Weights of a small image VAE.
Training: cautious_adamw at rate 0.0016, 16600 steps, batches of 256.
Data: 194171 training examples, 21.9 epochs.
Rows from block 8 of the encoder of a small image VAE, named by matrix and row number. Each number is 128 + 24 x the weight over its row's rms, rounded and kept within 0 to 255. All counts start at 0. Numbers have three digits each.
After each channel's rows are labels from the 100 images, of 14848, where the channel reaches its highest value: "strongest on" is what is common among them. Only what is clearly more common there than usual is listed. The data: microscope photos of single blood and bone marrow cells.
# conv: 3x3 conv (encoder.blocks.8.conv.weight, 144x144x3x3, each kernel summed), inputs 0-71

conv.26:136128129136128137105158140160132148088090077159134136128129108119112134083057122094093130124129178172128146125137138128118178154102119135122114128135134132152139149121130113129128159125128141188112108144117188112156
strongest on: cell type: segmented neutrophil

conv.7:127149127134128123220123128129134102135128118128161128250210134138128128121161128125134137132152158128096118131126122109116124135143157120232148128136122130134176122123116120147075141119115140128133117118092113130128
strongest on: cell type: erythroblast

conv.104:128109133124124135091128116128103130117118084116118131092094089126141110128115138118131135141114108150107173143129139115133116099144111119090125121138130155130091101129108140084129107131089118130103159128126084123120
strongest on: cell type: segmented neutrophil

conv.33:121128123128116137123125134105099159110128119166151113141113060137128106099128134116117151135156137154164153156145083169128143148155110138138128103157128119091103119131111084135106128133135133139143099128143110128155
strongest on: smear: peripheral blood

conv.53:175146119135193128133127131130143132128129129112159127128111091143125094128131189139135123113135125124128096136111050128113126128070125140127155155137128107129120104161069124121121118136136123116137109120128104127139
strongest on: smear: peripheral blood

conv.0:109139105126125124132071118126119129218134166128131106136157135121114155107141124166134116133128133213131111133127144140178184128159134092131117116122104140122141115111128131145112122113135118204124109138118191106138
strongest on: cell type: segmented neutrophil

conv.32:161119128159120138182128108140146090158128128136124122184148136111133164112143118145110125114132101128066171134118134168098128064145133113169095144127123115119153128116149103140090128158108139135152140120078137136150
strongest on: cell type: erythroblast

conv.14:131131123127128127104128149128130186122137128129128128100093109133132128126121126128137123126126114129200133128131125117123128108113104128117132128128134128153111128128145134091142122125144134124131122135216127136121
strongest on: cell type: lymphocyte

conv.55:136125131132114137230128093128132099142127128119118121241191128117128116101172126139146128134158150132088150136127144127154126136155145131219152125153146137132168128133118126143101113131141142112160143123093137127135
strongest on: cell type: erythroblast

conv.23:146110161117123117120143148154098153125124112120147117119128140126125173119114106116132145126128150124158128138171123126089106138105141135128114130064144153133146175114122179122134130129134103208121118155144064069118
strongest on: cell type: erythroblast

conv.143:154118167141152129066122128131128128122125128127128143074082153128123128112090111128122139111121116128135127126137119107115130101150108128080199128143075126170093134110119118117141120128128142130134163131137108122026
strongest on: smear: peripheral blood; cell type: platelet

conv.15:144132123128088105109055129128112137122117164111148154132129133096162138122104160128128125138135147124140119196134166119148175131156134103123128120131147136135145147109149131126127128110157122137114124189126125085141
strongest on: cell type: segmented neutrophil

conv.6:135136184128145108109102131119091137146113138096128117125128137117160128120119143111134139123128120157134173185138255109135145151118098123114139118133111094129128130129086121124114128121134137128111136150137089123128
strongest on: cell type: segmented neutrophil

conv.1:109128128126119128210128117126124097137124121112106119218180122121121139108177125128101129116122136123091120128103128122119122141128170125206128135128111129100214128127133123134110145130104128125113121122084147134118
strongest on: cell type: erythroblast

conv.18:148135135128114165168145124125177117142098178120115126146128116113119119155218153236169114134135087134106107166093152133171105104148132129132119117133128136128124110133151118128119090128122111134132121086103186129141
strongest on: cell type: segmented neutrophil

conv.12:096125116149128106131113109100102141131120137120147087115113128146121113112138166106117106128130120135145106154130146125122115093040115126120109126163147127067113106140124120126117119117108162134112124128147145158146
strongest on: smear: peripheral blood

conv.2:167126124125162120111128102099116152127128121121155128098092131127137140104102154107102156093149103132171102134139103120119118049110095146122152113146118132140089112157109122123119098116124144121099106116166145123128
strongest on: smear: peripheral blood

conv.93:126122137140123146122130125144121127148144062132107132126139101133149142097103128127139143140144128113122172139125115128102114137072137113128137114132127117119134136143127125130129149159110120087128129130128073077145
strongest on: cell type: segmented neutrophil

conv.57:100140128119126103111109122123130124173135168134131115124133130139185161132108123083139136168101145164133144125143168137117151131189123134114106144096137134108125144115102122126120135146137168101122136100132128098206
strongest on: cell type: segmented neutrophil

conv.51:111133124124116128132118153169145110101158115136128128182196140145136162132120128137125127134133177139109083119155125130133150123096194139189121128108109109101205128128128110144111160108142122133112128153113130142126
strongest on: cell type: erythroblast

conv.90:120149089135128142177140130138135118134128146127130140179179164148126141167170135161163122125174146136125123153124088133133127128188163147210146112128144116104189128136143122139119110119141099111118127128131115135112
strongest on: cell type: erythroblast

conv.10:141178128144101127127135120131105123128117114119125111124143194128122169143133098142124098107179134141128095153137099128127112139148132116122217114133130082135122109123163119147148151118128166098143124117132085121086
strongest on: smear: peripheral blood; cell type: platelet

conv.118:114118105112108136131140179128128130132128103131091116132136128128127098116129128150140125128128135139136112131132116141099132133065139201140074126107104128121174127135103126137128149109184050128128110140136116164128
strongest on: cell type: plasma cell

conv.42:120143124131128131139139128131128085151157110147136133136148144134106149150116127133125149118128133129066149154138117149118128128164115093133147120159128117095119128129141109140071114147113193145137135116051079133149
strongest on: cell type: lymphocyte

conv.108:119134154100154100118115143111125141111163137150163150119113114158128155130119116085107119152161142127152186129175146128109123128095118143118131107168101146111096169130157138121084101107124089115121101145141110094125
strongest on: smear: peripheral blood

conv.76:127111139153126136108131125131128237125128126132134136104097133124130128127129129137146128132125120128204122136146139125128128040128117113112114122128117137147111137126132137061119106128107127136130162121189128109107
strongest on: cell type: lymphocyte

conv.28:121133128117080135132089094113113120122138139137110140134128138107136134128129141145114133136127108166122120126105133127192137142132137161128130129124121140128128150124112133133134119122128105128125116124127174122140
strongest on: cell type: segmented neutrophil

conv.106:111255128133098125132121142140127113134131139121080130137139136114118007127133123143120137123114138137096128112129124117134126161121140128137113133128125168132155128108141137129128145135128139128135124129092148138117
strongest on: cell type: erythroblast

conv.98:082136139142108146122159109134100122092130035128121134128125119116151126087105129111114134117101125131103153138098142134100134101110104080110088145125128133111114115147153124124089132170119143157129146120092123121167
strongest on: cell type: segmented neutrophil

conv.109:147122136136111127129119123134140127137151103109154157129118114138129138120121190110120114128111119154125168130128128124125125119134118075115118126099095140164128129130148095125122084124127137137139134127127096090159
strongest on: cell type: segmented neutrophil

conv.30:107169123135113162127151094147107141099133100131124154121122056155148129090117181102117121127150125109135147135147086119086128108086114128124126121169097106136115148137109109111106111125126128179133115126129152083158
strongest on: smear: peripheral blood

conv.86:101140125101132123130136129119153084129135127142144128136165130138147128141114129133118117152144159103077125146136128127150145140151119124141134137161118142095141140110134131137073131109123156101118133124076068106112
strongest on: cell type: erythroblast

conv.126:170140117126116118132148116118141128153121133234129135141133139125129125145138134167123137150159107171118128133143174134170176116125113103128114119117141131159127118112095105126132103134123112148127105125117183104129
strongest on: cell type: erythroblast

conv.37:114103133121166115138129166123128131146129255113132114139132168149103132175142113163109126126128125119132121107131143130117139116113138114144117137118128107147153144137120144135139126114128017098130103137142099099071
strongest on: cell type: erythroblast

conv.34:137162139121128129228126127126121115117128128136133135255191117134125135136154127126126124130142146121106123133145128120128124147131147130243149127142110139133173134125123112151081138132127174128130119116109126126128
strongest on: cell type: erythroblast

conv.133:149123112118127124186122139127126115134128119131139128255203128136128156135118128118119132126131155122123128128135118128118138133115185136242173128116129119109220128130133110133123136128134127125112118140128130133128
strongest on: cell type: erythroblast

conv.105:107128148127174126115137122136157136136131141171161103145135119148128143152129128117115099134146158156137129132241144116130175128150124097150138114178151128117126124110133197105090124112117128155141137152111116114119
strongest on: cell type: erythroblast; cell type: lymphocyte

conv.107:127100105118107116135143117128140151140117132114141138129148088133154128072141145125132159097154121137126138113104124102107112107084151114114128137133122127146121107183105115124137130112123108107128149111115115128128
strongest on: cell type: erythroblast

conv.17:143159139126113143124133135122108128112119124126158142124140114082134142146125140140134170086142132114146127088138040124041129156128149133124136078144145121132133088128092185132125148145138145124132134139136145117140
strongest on: cell type: segmented neutrophil

conv.20:171072104167116150167148136159116093128126107141100128153162123128141122113148146132148131128128137128110126133115131137118111133113149129181088145123122098146189128138099087137110146140133114123144124117101130147134
strongest on: cell type: erythroblast

conv.120:120114122134133136129145129142107128085065128128126127120128098118092147075107132128137119118103139109125108099146119127105118108158108109140127094133185101134131105127132093131153128108147137097152113139122117139185
strongest on: cell type: segmented neutrophil

conv.63:130156151123129125106121122150092136127172024127158191126127124140097141117102132111163170135107139196131145097169128140130118127108116145118108126128109112100142109105090130110120159132132137199124129115119161116125
strongest on: cell type: segmented neutrophil

conv.59:131086136128150121121121128123131121111140152128148115120122101126131196125124140086133115122161140142129127126117103118065116178193120089120150137094119109136127090128093133122121153122135168127132120135127121114120
strongest on: smear: peripheral blood

conv.60:147125108150123145115123120105144210142110132125173089113109128128143148133153140117168145128199125135173118116140105140153141076149115120110125102186139160088108120122123122106128103113105089132146122124149093122128
strongest on: smear: peripheral blood

conv.129:106128167162128120141130128102136137174119156126163115131116120149130119134156118067115128132152118112150141137130060134109116136026122100128128139165101135137112116193112131128093126102129164128128125118147106128137
strongest on: smear: peripheral blood

conv.122:152084123124154145126089128097137123118147158117137101133127119136128141134140144120131127128129138255118105133110109129169147138129120106126090128119106134114123129111086091129124117126134046075145121139118187146134
strongest on: cell type: segmented neutrophil

conv.100:160120076102177129133122152134145124138139124160149140156147148132119138128092146125123137118140160200120148164200102137128166128128132131165128124128135121123147174116111091140128134144133071165131128132112104128142
strongest on: cell type: erythroblast

conv.47:122039148111109170133232128125119123118090105124116170124136149128157118116143135168142096118150116092128160102120142113147115132173133129144128122128130145097156130135151128128130105149153118096089124087133128136116
strongest on: cell type: segmented neutrophil

conv.11:126127125123108124164122140125115085126128125118118128181190132148141117119143126118135112119128170147086123121109133115111122128113177115183114136128119127117204129128128113136097150115112108128103122121085131128128
strongest on: cell type: erythroblast

conv.48:115179159127101122190128133127120099137122136130117128233207117117121120128156130125109124135128169126094119118123130113136128160130178128213140134128129137113206116122137109141097150131126150119109123109105134123122
strongest on: cell type: erythroblast