A small image VAE, trained from scratch.
Training: cautious_adamw at rate 0.0016, batches of 256.
Data: trained on microscope photos of single blood and bone marrow cells, 21.9 epochs.
Rows from block 2 of the encoder of a small image VAE, named by matrix and row number. Each number is 128 + 32 x the weight over its row's rms, rounded and kept within 0 to 255. All counts start at 0. After the name is the row's rms in percent of the matrix's.
After each channel's rows are labels from the 100 images, of 14848, where the channel reaches its highest value: "responds to" is what is common among them. Only what is clearly more common there than usual is listed. The data: microscope photos of single blood and bone marrow cells. In brackets: how many of the 100, against the usual share in percent.
# conv: 3x3 conv (encoder.blocks.2.conv.weight, 80x48x3x3, each kernel summed), inputs 0-47

conv.7 147 [149 135 157 125 132 129 183  49 117  90  31 112 116 128 155 148 112 113 150 147 156 205 154  95 103 109 106 109 115 112 142 159 179 126 142 136 108 181 111 142 144 140 121  52 131 121 131 134]
responds to: cell type: segmented neutrophil (96 vs 20); smear: peripheral blood (94 vs 16.2)

conv.48 071 [148 114 142 103 128 107  64 131 165  95 110 117 109 220 144 123 140 104 128  90 117 132  89 124  64 132 140 175 100  82 175  70 179 112 128 115 143 121 128  83 128 110 188 128 153 125 129 176]
responds to: cell type: lymphocyte (62 vs 15.2)

conv.38 128 [131 147 151  90 134 134 156  88 147 124 110 120  99 157 165 134 143 145 128 188 126 120 140  96 117   6 130  97 103  96 167 102 150  81 132 116 140 136 146 134 183 145 126 187 125 134  79  76]
responds to: cell type: segmented neutrophil (72 vs 20); smear: peripheral blood (53 vs 16.2)

conv.78 054 [152 132 121 128 146 167 103 128 147 141 146 159 121 143 162 135 179  54 157 107  95 139 161  79 110  74  84  95 130 128 163 136 129 152 139 155  86 124 139  77 245 140 156 111 140 133 119 125]
responds to: cell type: segmented neutrophil (45 vs 20)

conv.32 115 [117 155 138 128 155 131 173  32 148 103 109 128 120 151 128 113  99 143 155 112 101 171 125 163 162 100  74 145 199 138 128 190 177 128 130 139 166 105 136 133 154 124 135 137  53  81 123 102]
responds to: smear: peripheral blood (94 vs 16.2); cell type: myeloblast (47 vs 1.9); cell type: lymphocyte (36 vs 15.2)

conv.76 091 [113 116 109 165 126 147 109 157 109 103 147 119 150 142 103 110 116 146 109 150 136 152 139 128  95 132 145 152 141 110 103 128 150  75  87 157 135  51 141 101 108  36 152  89 123  74 108 230]
responds to: cell type: lymphocyte (35 vs 15.2)

conv.21 094 [136  98 174 142 115 121 146 104 144 127 128 127  93 106 166 211 155 141 158 120 120 135 127 153 137   9  75 196 152 135 128 123 128 120 147  79 137 146 141  56 123 146 146 134 118 126 124 128]
responds to: cell type: segmented neutrophil (43 vs 20)

conv.71 103 [102 243 152 153 123 103 120 135 113 122 113 129 118 148 129 129 149 149 246  97 110 177 108 145 155 132 103 160 108 106 141 114 152 124 128 179 157 128 158 126 155 114 155 169 128 151 102 136]
responds to: cell type: segmented neutrophil (49 vs 20)

conv.57 101 [ 96 105 124 114 123  59 109 147 123 117 126 128 110  73 128 106 119 212  99 139 180 126  66 163 140 152 207 112 131 151  95  79 145 136 125 147  76  91  91 146 128 152 120 147 128 136 127  71]
responds to: smear: peripheral blood (89 vs 16.2); cell type: eosinophil (25 vs 4.2)

conv.68 066 [168 120 118  91 123 204 126 139 121 128 110 128  55  75 145 125 128 130 113 135  54 128 207 128 135 110  44 145 128  87 142 128 128 128 117 128 128 147 128 122 120 155 202 128 124 140 181 122]
responds to: cell type: erythroblast (41 vs 14.3)

conv.46 096 [137 102 158 145 129 157 123  55  94 112 128 122 132 124 148  86 206 156 158 176 122 190 128 163  71  83 115 151 193 104 114 107 152 146 107 128 132 164 156 177 114  80 123  98 128 156 106 108]
responds to: cell type: segmented neutrophil (84 vs 20); smear: peripheral blood (68 vs 16.2)

conv.59 083 [130 123 119 149 123 171 165 107 101 142 124 121 132  27  98  69 169 115  97 107 130 113 129 122 106  10 100 117 155 128 113 158 125 153  66 141 108 174 138 128 121 117 110 129 110 110 142 141]
responds to: cell type: lymphocyte (45 vs 15.2)

conv.45 105 [139 123 111 104 132  95 149 178 121 151  92 136 137 124 112 206 121 128 134 175  80 123 182  91 162 134 122  54 113 122 127 112  99 139 153 212 128 130 115  61 122 170 107 166 144 120  87 153]
responds to: cell type: segmented neutrophil (46 vs 20)

conv.50 090 [139 135  54 166 157 102  94 130 144 135 129 137 114 101 101 129 129 154 111  89 122 128 149 128 173  23  75  91 116  96 107 137  76 167 130 145 147 115 103 133 175 100 128  95  88  71 116 156]
responds to: cell type: lymphocyte (49 vs 15.2)

conv.2 084 [146 128 129 103 128 157 121 122 124 118 102  85  58 107 114  85 133 171 133 128  75 128 164 164 143 139  73 101 128 100  68 128 150 139 120 128 128 131 128 153 128 107 251 128 126 156 190 128]
responds to: cell type: erythroblast (32 vs 14.3)

conv.33 094 [130 101 159 152 138 139 118  92 119 139 128 175 138 136 127 114 136 120 142 119 146 180 150 128 115  34 124 176  64 142 145 128  80 176 120 110  94  89 164 218 175 101 140  98 166 119 122 123]
responds to: cell type: segmented neutrophil (64 vs 20); smear: peripheral blood (36 vs 16.2)

conv.47 092 [110 145 161 128 116 134 122 107 103 121  81  89 121  84 128  50 146 128 128 120 121 114 124 138 131 129 121 113 104  83  97 125 128 145   0 120 135 111 146 171 116  63 123 104 104 135 154 109]
responds to: cell type: segmented neutrophil (45 vs 20)

conv.65 079 [124 149  72 121 110  99 134 128 213 113 128  93 121 143 131 143 187 128 128  82 153 100 148 128  98  85 105 128 147  83 181  87 128 110 164 122 114 145 157 109 191  82 135 150  89 201 107 109]
responds to: cell type: lymphocyte (43 vs 15.2)

conv.9 113 [101 123 107 153 115 144 123 128 140  83 141 106 144 139  93 130 131 135 160 149 117 190 135 151 134 135  69 150 128 174 147  86 157 122 124  58 148 126 166 111 191 219 169 143  94  87 111 182]
responds to: cell type: segmented neutrophil (68 vs 20); smear: peripheral blood (49 vs 16.2)

conv.66 147 [ 88 131 128 128 156 113 142 128 139 125 140  78 121  71 116 130 133 178 114 126 129 132  85 198 148 137 148 133  80 128 119 122 166 135 154  89  41  87  17 153 139 122 128 128 144 158 139 139]
responds to: smear: peripheral blood (89 vs 16.2)

conv.15 109 [128 113 128 188 145  77 113  91 126 120 147 175 174  85 108 112 128 139 108 139 132 160  88  90 128 135 132 148 128 138 145 140 133 128 140  73 117 112 128 156 124  97  65   2  77 128 124 128]
responds to: cell type: artefact (27 vs 9.8)

conv.42 093 [128 117 133 162  99 128  99  92 118 139  76 128  61 125 152 148 111 128 128 150 112 147 111 128 188 125 114 121 210  94 143 108   6 154 150 126 139 128 117  69 147 120 144 158 143 137 153 147]
responds to: cell type: segmented neutrophil (60 vs 20); smear: peripheral blood (48 vs 16.2)

conv.22 101 [109 157 158 218 128 111 151 128 170 143 113 147 148 157 137 137 112 128 121 169 128 126 150 121 104  88 128 138 141 135 133 138 149 132  31  86 159 149 117 100 131 175 140 165  22 135 127 128]
responds to: cell type: segmented neutrophil (41 vs 20)

conv.49 092 [128 195  97 176 131 111  52 143 134 111 135 147 144 128  86  71 143 128 134  48 125 124 128 143 132 161 113 120 121 163 102 137 103 172 101 141 114  97 118 121  81 103 128  66 161 176 159 184]
responds to: smear: peripheral blood (90 vs 16.2); cell type: myeloblast (28 vs 1.9)

conv.75 118 [131 140 153 132 147 116 132 103 149  96 132 109 122 155 122 181 180 145 150 175 113 156 151 139 144 111 152  65  79 135 146 128  81  42 155  99 166  72 157 130  51 116 137 128 172 102 128 160]
responds to: cell type: segmented neutrophil (59 vs 20); smear: peripheral blood (43 vs 16.2)

conv.12 075 [197 128 128 100 128 184 128 111  99 130 131 128  52 142 135 117 128 133 139 128  76 137 241 120 128 130  53 142 128  86 140 128 128 128  92 110 135 104 128 111 128 103 171 103  76  95 141 117]
responds to: cell type: erythroblast (42 vs 14.3)

conv.6 109 [108 113 191  83 136 156 150 144 156 138 110 119 109 145 158  69 135 127 138 146  80 113 133 111 104 113  51 108 108  92 131 109 153 106  67 139 143 135 120 123 131 108  90 216  81 132  60 109]
responds to: cell type: segmented neutrophil (75 vs 20); smear: peripheral blood (63 vs 16.2)

conv.55 106 [108 195 100 165 159 122  85  89 116  71 140 108 116  77  93 113 156 146 153  90 163 128  87 161 137 199 150 152  94 129 110 186 151 109 103 130  98  82 146 130 159  82 128 128  77 149 145 112]
responds to: smear: peripheral blood (61 vs 16.2)

conv.43 078 [137  52 180  84 109 141  89 119 131 156 142 156 144 133 111 183 128 156 118 167 104 136 135 132  91 122  72 183  45 134 122 133 109 155 191 126 158 141 128 104 101 148 131 163  90  96  85 128]
responds to: cell type: segmented neutrophil (43 vs 20)

conv.29 080 [128 140 169 139 120 113  95 128 119 112  83 128 145 115  95 179 137 156  91 112  88 104  89  95 184 158 161  94 147 134 108 100 116 156  93  51 112 114 142 119 170  59 131 196 151 156  82 102]
responds to: cell type: lymphocyte (45 vs 15.2)

conv.31 074 [108 125 116 162 172 120 136 160 129 191 112  91  96  79 126 154  76  91 146  82 162 111 108 171 195 126 128 128 162 164 157 116 159 180 139 124 132 145  66  92 128  97 130  85 157 110 165 172]
responds to: cell type: segmented neutrophil (44 vs 20)

conv.37 092 [115 135 131 144 128 160 169 128  79 100 187 136 128 149 134 127 104 128 151 206 166 112 111 132  32  35  98 133 121 116 134 156 188  99  90 138 165 129 132  91 108 137 117 144 141 128 128 127]
responds to: cell type: segmented neutrophil (47 vs 20)

conv.10 137 [136 120 114 198 121 192 128 122  77 114 128 163 136 151 121 119 120 128 144 133 141 114 128 150 150 192 138 140 148 187 133 127 128 162 138 104 191 125 133 117 110 127 128   1 124  93 128 168]
responds to: cell type: erythroblast (43 vs 14.3)

conv.58 052 [116 147 104 137 170 126 130  78 157 128  65  97 145 137  98 151 130 131 152  74 111 137 164 148 182 153 147  73  77 137 187 127 128 100 135 128 138 155 157 167 128  91 103 180  73 198 113 148]
responds to: cell type: lymphocyte (44 vs 15.2)

conv.8 098 [144 127 139  98 137 152 109 168 128 128 144 116  44 128 110  77 112 163 138 142  54 116 151 160 130 134  76 131 134 103 100 128 153 135 117 102 128 129 128 193 141 107 227 112 177 128 182 128]
responds to: cell type: lymphocyte (40 vs 15.2)

conv.36 095 [145 117 143 167 100 144 165 128 137 145 115  70 171 155 110 118 100  58 155 134  93 154 128 135  82 152 137 133 126 144 200 128 139  93 131 195 129 105 123 131 179 128 177 178 206 127 100 112]
responds to: cell type: erythroblast (32 vs 14.3)

conv.35 108 [116 150 128 119 141  77 124 150  70 125 149  97 121  36 128  75 142 177 117 117 144 121  82 142 158 128 166 105 103  58  97 113 138 140  87 126  72  92  77 134 159 153 128 155  79 126 128 141]
responds to: smear: peripheral blood (75 vs 16.2)

conv.0 057 [104  83 129 107 117 102 123 131  81 118  76 128 181 107 194 157 128 136 128 132 143 128  87  98 158 117 172 175 128 154 112  94 134  96 110 128 128 128 140  73 128 160 100 233 139 112  67 143]
responds to: cell type: lymphocyte (36 vs 15.2)