Weights of a small image VAE.
Training: cautious_adamw at rate 0.0016, 16600 steps.
Rows from block 7 of the encoder of a small image VAE, named by matrix and row number. Each number is 500 + 25 x the weight over its row's rms, rounded and kept within 0 to 999. All counts start at 0. Numbers have three digits each. After the name is the row's rms in percent of the matrix's.
Before each channel's rows are labels from the 100 images, of 14848, where the channel reaches its highest value: "top examples" is what is common among them. Only what is clearly more common there than usual is listed. The data: microscope photos of single blood and bone marrow cells.
# conv: 3x3 conv (encoder.blocks.7.conv.weight, 144x80x3x3, each kernel summed), inputs 0-79

top examples: cell type: segmented neutrophil
conv.12 129:500493500497456482467492509507513449516543501640494505497502518516505499511489488512516487502516492500485488488508510509537488482462494544505500486509461511518521451511495509515502517524533516493530514532491497493504463539520497497503511478

top examples: smear: peripheral blood
conv.130 095:509467503524505502501478520508487487502537491533513494487469509516617485531501491490498502504497489502497492501507513488504517504533479513471540506497487525478499511500500468503485482480522500534494508500467512510491398472467454500496500542

top examples: cell type: plasma cell
conv.105 092:504536556500505499506529500521523487490500480508511556504493492526471439485486500521507480520483545497488468492599496508500510504493514501522485478492500507515462482500467492411505475496507495525487517509541506499464481501514529514502500500

top examples: smear: peripheral blood
conv.104 072:495458435486506511481503509511505500530522474553505475502539497468481501501517500498487489470535466500457518494446506494503484507493495494476531504502499514478556520498509543493480521481528519518531509484456498499502444442471478499509556521

top examples: cell type: segmented neutrophil
conv.73 089:500500488502501489499471506487511511507491506516510518500491504486489501502495471514408485497513529500506495495497497494486511484515493514587522508495516503613491508499500518527499505545531494538495535527500491446492501490523504493541481475

top examples: cell type: erythroblast
conv.19 045:531492498474500497485497485520485507500500497500491490500487571487500495535490500515476501535519500500507456453500484574500472504495515494537488531445496491500500503568526496500570457477513506507506466499539541519471507518493512476500490536

top examples: smear: peripheral blood
conv.23 121:498487495486454495528530484504500470485510514532496501444506492492548554488481544467497500498517478466502507490496519472517493517487513489536517500499511509491495500486500500533488496399493488462501455462497488527536494486510478442479534506

top examples: cell type: segmented neutrophil
conv.64 116:501499502410488461470522467486490563502512543502510496470500497505498506538514500501527591505515533500496490503504517500516528501534512524486512496503479503503506486490497492495508496500571500487505549503501490498514434491494521490485482483

top examples: cell type: artefact
conv.31 148:534519490518478487507518514510513491464508508511453503493520529461522574493505511515514500508542500499476536505471520504526500495514526500507482486487513475496538509518502523536500500405512520485498495484503501500537509507504492403500523500

top examples: cell type: segmented neutrophil
conv.13 084:506483503533528442482457495510478473507470542449483514510530507542490512499505500484517456505486467495561512492507477507497500507483495535510500503500538531514454495500470460510506489488500459519486462482502493542514540477478490484468458549

top examples: smear: peripheral blood
conv.16 075:499474470510508460512511498513474448493500568525495488503479500490534528552491532476513488484533464500509521497495483498506481489427523503527500535502527477545532509492500494553494496487483435521516482464470497507537483500501476476495492519

top examples: smear: peripheral blood
conv.108 094:481566461512495553500517532500561485473500441500465510503500497488529557455497491512500512490514500500472524498498497491508440501505534483533515522495484474475516492497505481534484527477490475499497474497482501489541440498524474485490524519

top examples: cell type: segmented neutrophil
conv.61 070:500487480451499562485530485506528517510463457470549484477517489486506519494539494560484513515517492496478496498534500476503500453505512484504500472500541513498551537496493493464488482501492547519439495510511511555498515485477494475505537503

top examples: smear: peripheral blood
conv.47 116:461520424472506505472496508493470502500495473496490460509505510486501515486504496492490500428512500531502545525460490469485495500503502486508482493492488493488509527508527496546476508477476485508494477459424480527530479489507427464483500500

top examples: cell type: erythroblast
conv.25 059:528538495519509544496510549513556462500532475503485497488500537518506513446462518508483536484492487496466476473500516516507476507502490530507500520456447489488504505556502481511486509462497500484506488500520588521482480501514476496475525496

top examples: cell type: lymphocyte
conv.103 069:498458547480500457477503478487471491510486534486505519513490482513461462540502496533506527521507507504520480484540501499479537464500524486500458494512508499484488483471489507432513466511527502513495507500528495501471591446492531517499483486

top examples: smear: peripheral blood
conv.20 122:481512503504524512508500524521488469464476478502509495506475480510506582482503524482456486479480498499487487480516549499503441499501518512549502504491503460497496485477479493527491496478436523496496455505485478493503522426498498503467544534

top examples: cell type: promyelocyte
conv.123 098:498531488511505487478513509520504503345490526492511533480450497489490517494494498504500499503497498496517498493492486503515488475539518482461507511498519501495498531500495514495503511473464510490498567488500505470513523503490498510509477464

top examples: cell type: erythroblast
conv.32 058:531461526482500456507492480485457528500502559477491484510527533501489478546497489505483462545506442500496470473500515573500512511494484511530496542491514492530497484519500519490548461508486482480494513487542514492479552500500508500531474498

top examples: cell type: segmented neutrophil
conv.137 110:508500500455469519416527508538525608500516474503502503488500500467501506475466500495501602487490510497473500500500486503534500493546489511500495499496470506500513495512500500501499505503541500496492528500499502497496488500492495505491528472

top examples: cell type: segmented neutrophil
conv.33 091:499502492551530482510543500471474452486499562558516496478525504517500502521549493504500497534519538501516505499501545497511507490513497526460499486495468503496462490500500491503503485510534509491499530487500502512509397500503507477477448505

top examples: cell type: segmented neutrophil
conv.122 069:500500510500485487500500501558484500500511516500471500500465495510500488516442500471570500506489501500533493498489491508508509515493514510541500522503479486588486478506500470500500493497500379511500504489502502524510500500507500513548467506

top examples: cell type: segmented neutrophil
conv.121 096:495509501500496491479471488492469538503521512517500498484402496508507498523494515550507483514501543493514487500516434500492525465502527499537477489504477436537493494497491490503505489513500492596500536514508488508491514498496525504495475522

top examples: cell type: erythroblast
conv.18 038:553498475519504507500496493487524496491500494513494482500488577490504545501505500508494487537518500502489461458500491548502456500512508485500514518464505500495506495561503500504566458466501500499500475518565563492465471500500516473490526513

top examples: cell type: erythroblast
conv.60 098:518438515496502472483443458492487495490500492381493483505491510495495438525490497497500485515507494500494437462514486516488513506465493503483496511469508494495515478516517501477509460514500500500500493471514509524455518541486496502510491502

top examples: cell type: erythroblast
conv.58 116:527500484496496442500513455500484509500457506464486494503548558477497474499468500500480502500517500543501455466500479504494528500481499481417507495473508482468507499540557525499509462453484511485483500486505509514474516512480486463471500482

top examples: cell type: erythroblast
conv.15 055:508492469505513480493500470449487491511469523500523544500509500505470519510580536515473479524593500488538505504492516482508514488491531479482518459512536486491481532484493519500508490517484526493524479500500475498540509500522530442490500528

top examples: cell type: lymphocyte
conv.65 074:504500499494532487500490469486514500441513516492516484512536508511484464492517489540460465489516507528500445462516492481461495475507510462394500495506492503455486502501506513474498494540505552468510518520489514513459497500507518509532509505

top examples: cell type: segmented neutrophil
conv.115 107:499500500586520473525529494476475495490469525593497500501506500508500500522527504497500404516513481504530503500502483500473524501480493484500500506504522498500489503488500500502511490492492500516488483498495484500500402500500518486500465520

top examples: cell type: segmented neutrophil
conv.14 146:500510515627500498570504506494503473501505500562502496486466513500500497500506484506482407500500477501507503492507500500510481507512499502509499495502500504514501500506496488515500505503519528497475494489500503499500409482485499499512503511

top examples: cell type: lymphocyte
conv.114 076:474495490500523508478500468452487528532449532511524522500511489519513539492543495527487498502524476507532494501502538479472506474484531497497509491508554480531527554468513514471498500469463519478444440496509504550505517494496531483461503506

top examples: cell type: erythroblast
conv.53 039:561493524499500500513509485505521500500511509500480507499488535500503474483490485500528506546503500474500469474504496553497486500491500500503494493463503500499502507539500486495531453489506500514520509479640560511472507508522480500500492496

top examples: cell type: promyelocyte
conv.109 097:505489500508516498474574498489474515598511485489501458506428507501479512546501523495506503503509539508514501494501481490439516472455459500492474474489459544492476495500499476495509498521490519504489496483508513484495491526500513481490492536

top examples: cell type: segmented neutrophil
conv.35 123:496495500387502509473543493519480529450520486459500504494493497491488514491479496547510529492502517514503478493481489486477523475515473495523502500500471498500523519496519496474494500453517488515452529497503499507487576507470493505463511458

top examples: cell type: erythroblast; cell type: plasma cell
conv.81 090:514479536500509503500500446515504502513500498502489516500505503500508409492500485500500507537489516500493422442573492510497480500469498498475500474461500500490493491508495491488515447508500500517509504497542516500421500490495542507498522502

top examples: cell type: erythroblast
conv.6 044:558517488500501529482500499505523500500501479495481500500510559475509538473476523500498528505532500501479464454505500523508457504511500488492504490450500500489527519573510509508519473459500500496500490529550580490462474517498482458493531500

top examples: smear: peripheral blood
conv.124 143:402445499493511488494502459498500471547492524496498519516527435507491502517530505500488475454461477514556504493500498463498493489513497516520477522497518500476502512435517511503485490500456504515476519501486457492506479491478507500519500515

top examples: cell type: artefact
conv.27 174:500531493502488552483499500516544502515500445541565504495511484555488475429507489496498503503482527438489500500542502500512520501501504514516500453516498489489459498497490482476487504549493484505489500500511500500494450502495500576500504518

top examples: cell type: erythroblast
conv.44 048:547502516492476508486499505517510496508488466507494496509515546500482483529492510468517527560501483498498447450500487595513494510500500513532492516456503497515503508548500470505549457497499477500468502467552533503471519517510493501490502478

top examples: cell type: erythroblast
conv.79 038:530500520484516500500500476498515500500486500500485517500500508493488473484519493495500500541498495482493471467518500528489463500511500496509481475461542500500500469521464500481543449487508500504500494516639536500471489498491563489500500504

top examples: cell type: erythroblast
conv.125 049:555500505488503473493494466478483532500483563509484491496503549464500510545514500512500492538536500504498461450503516537502473500497499480476499507449503496511519509541504530500571450479515513500500510512549514501467510499500540452497500500

top examples: cell type: erythroblast
conv.46 035:580500471498500500510500475515499500500486500487482500497493564482500508479503500500506512530544500482489469469500500546500466500517496465506519520456500491500518528548504500505533457476500500505503500515574582482466500503484518464500516513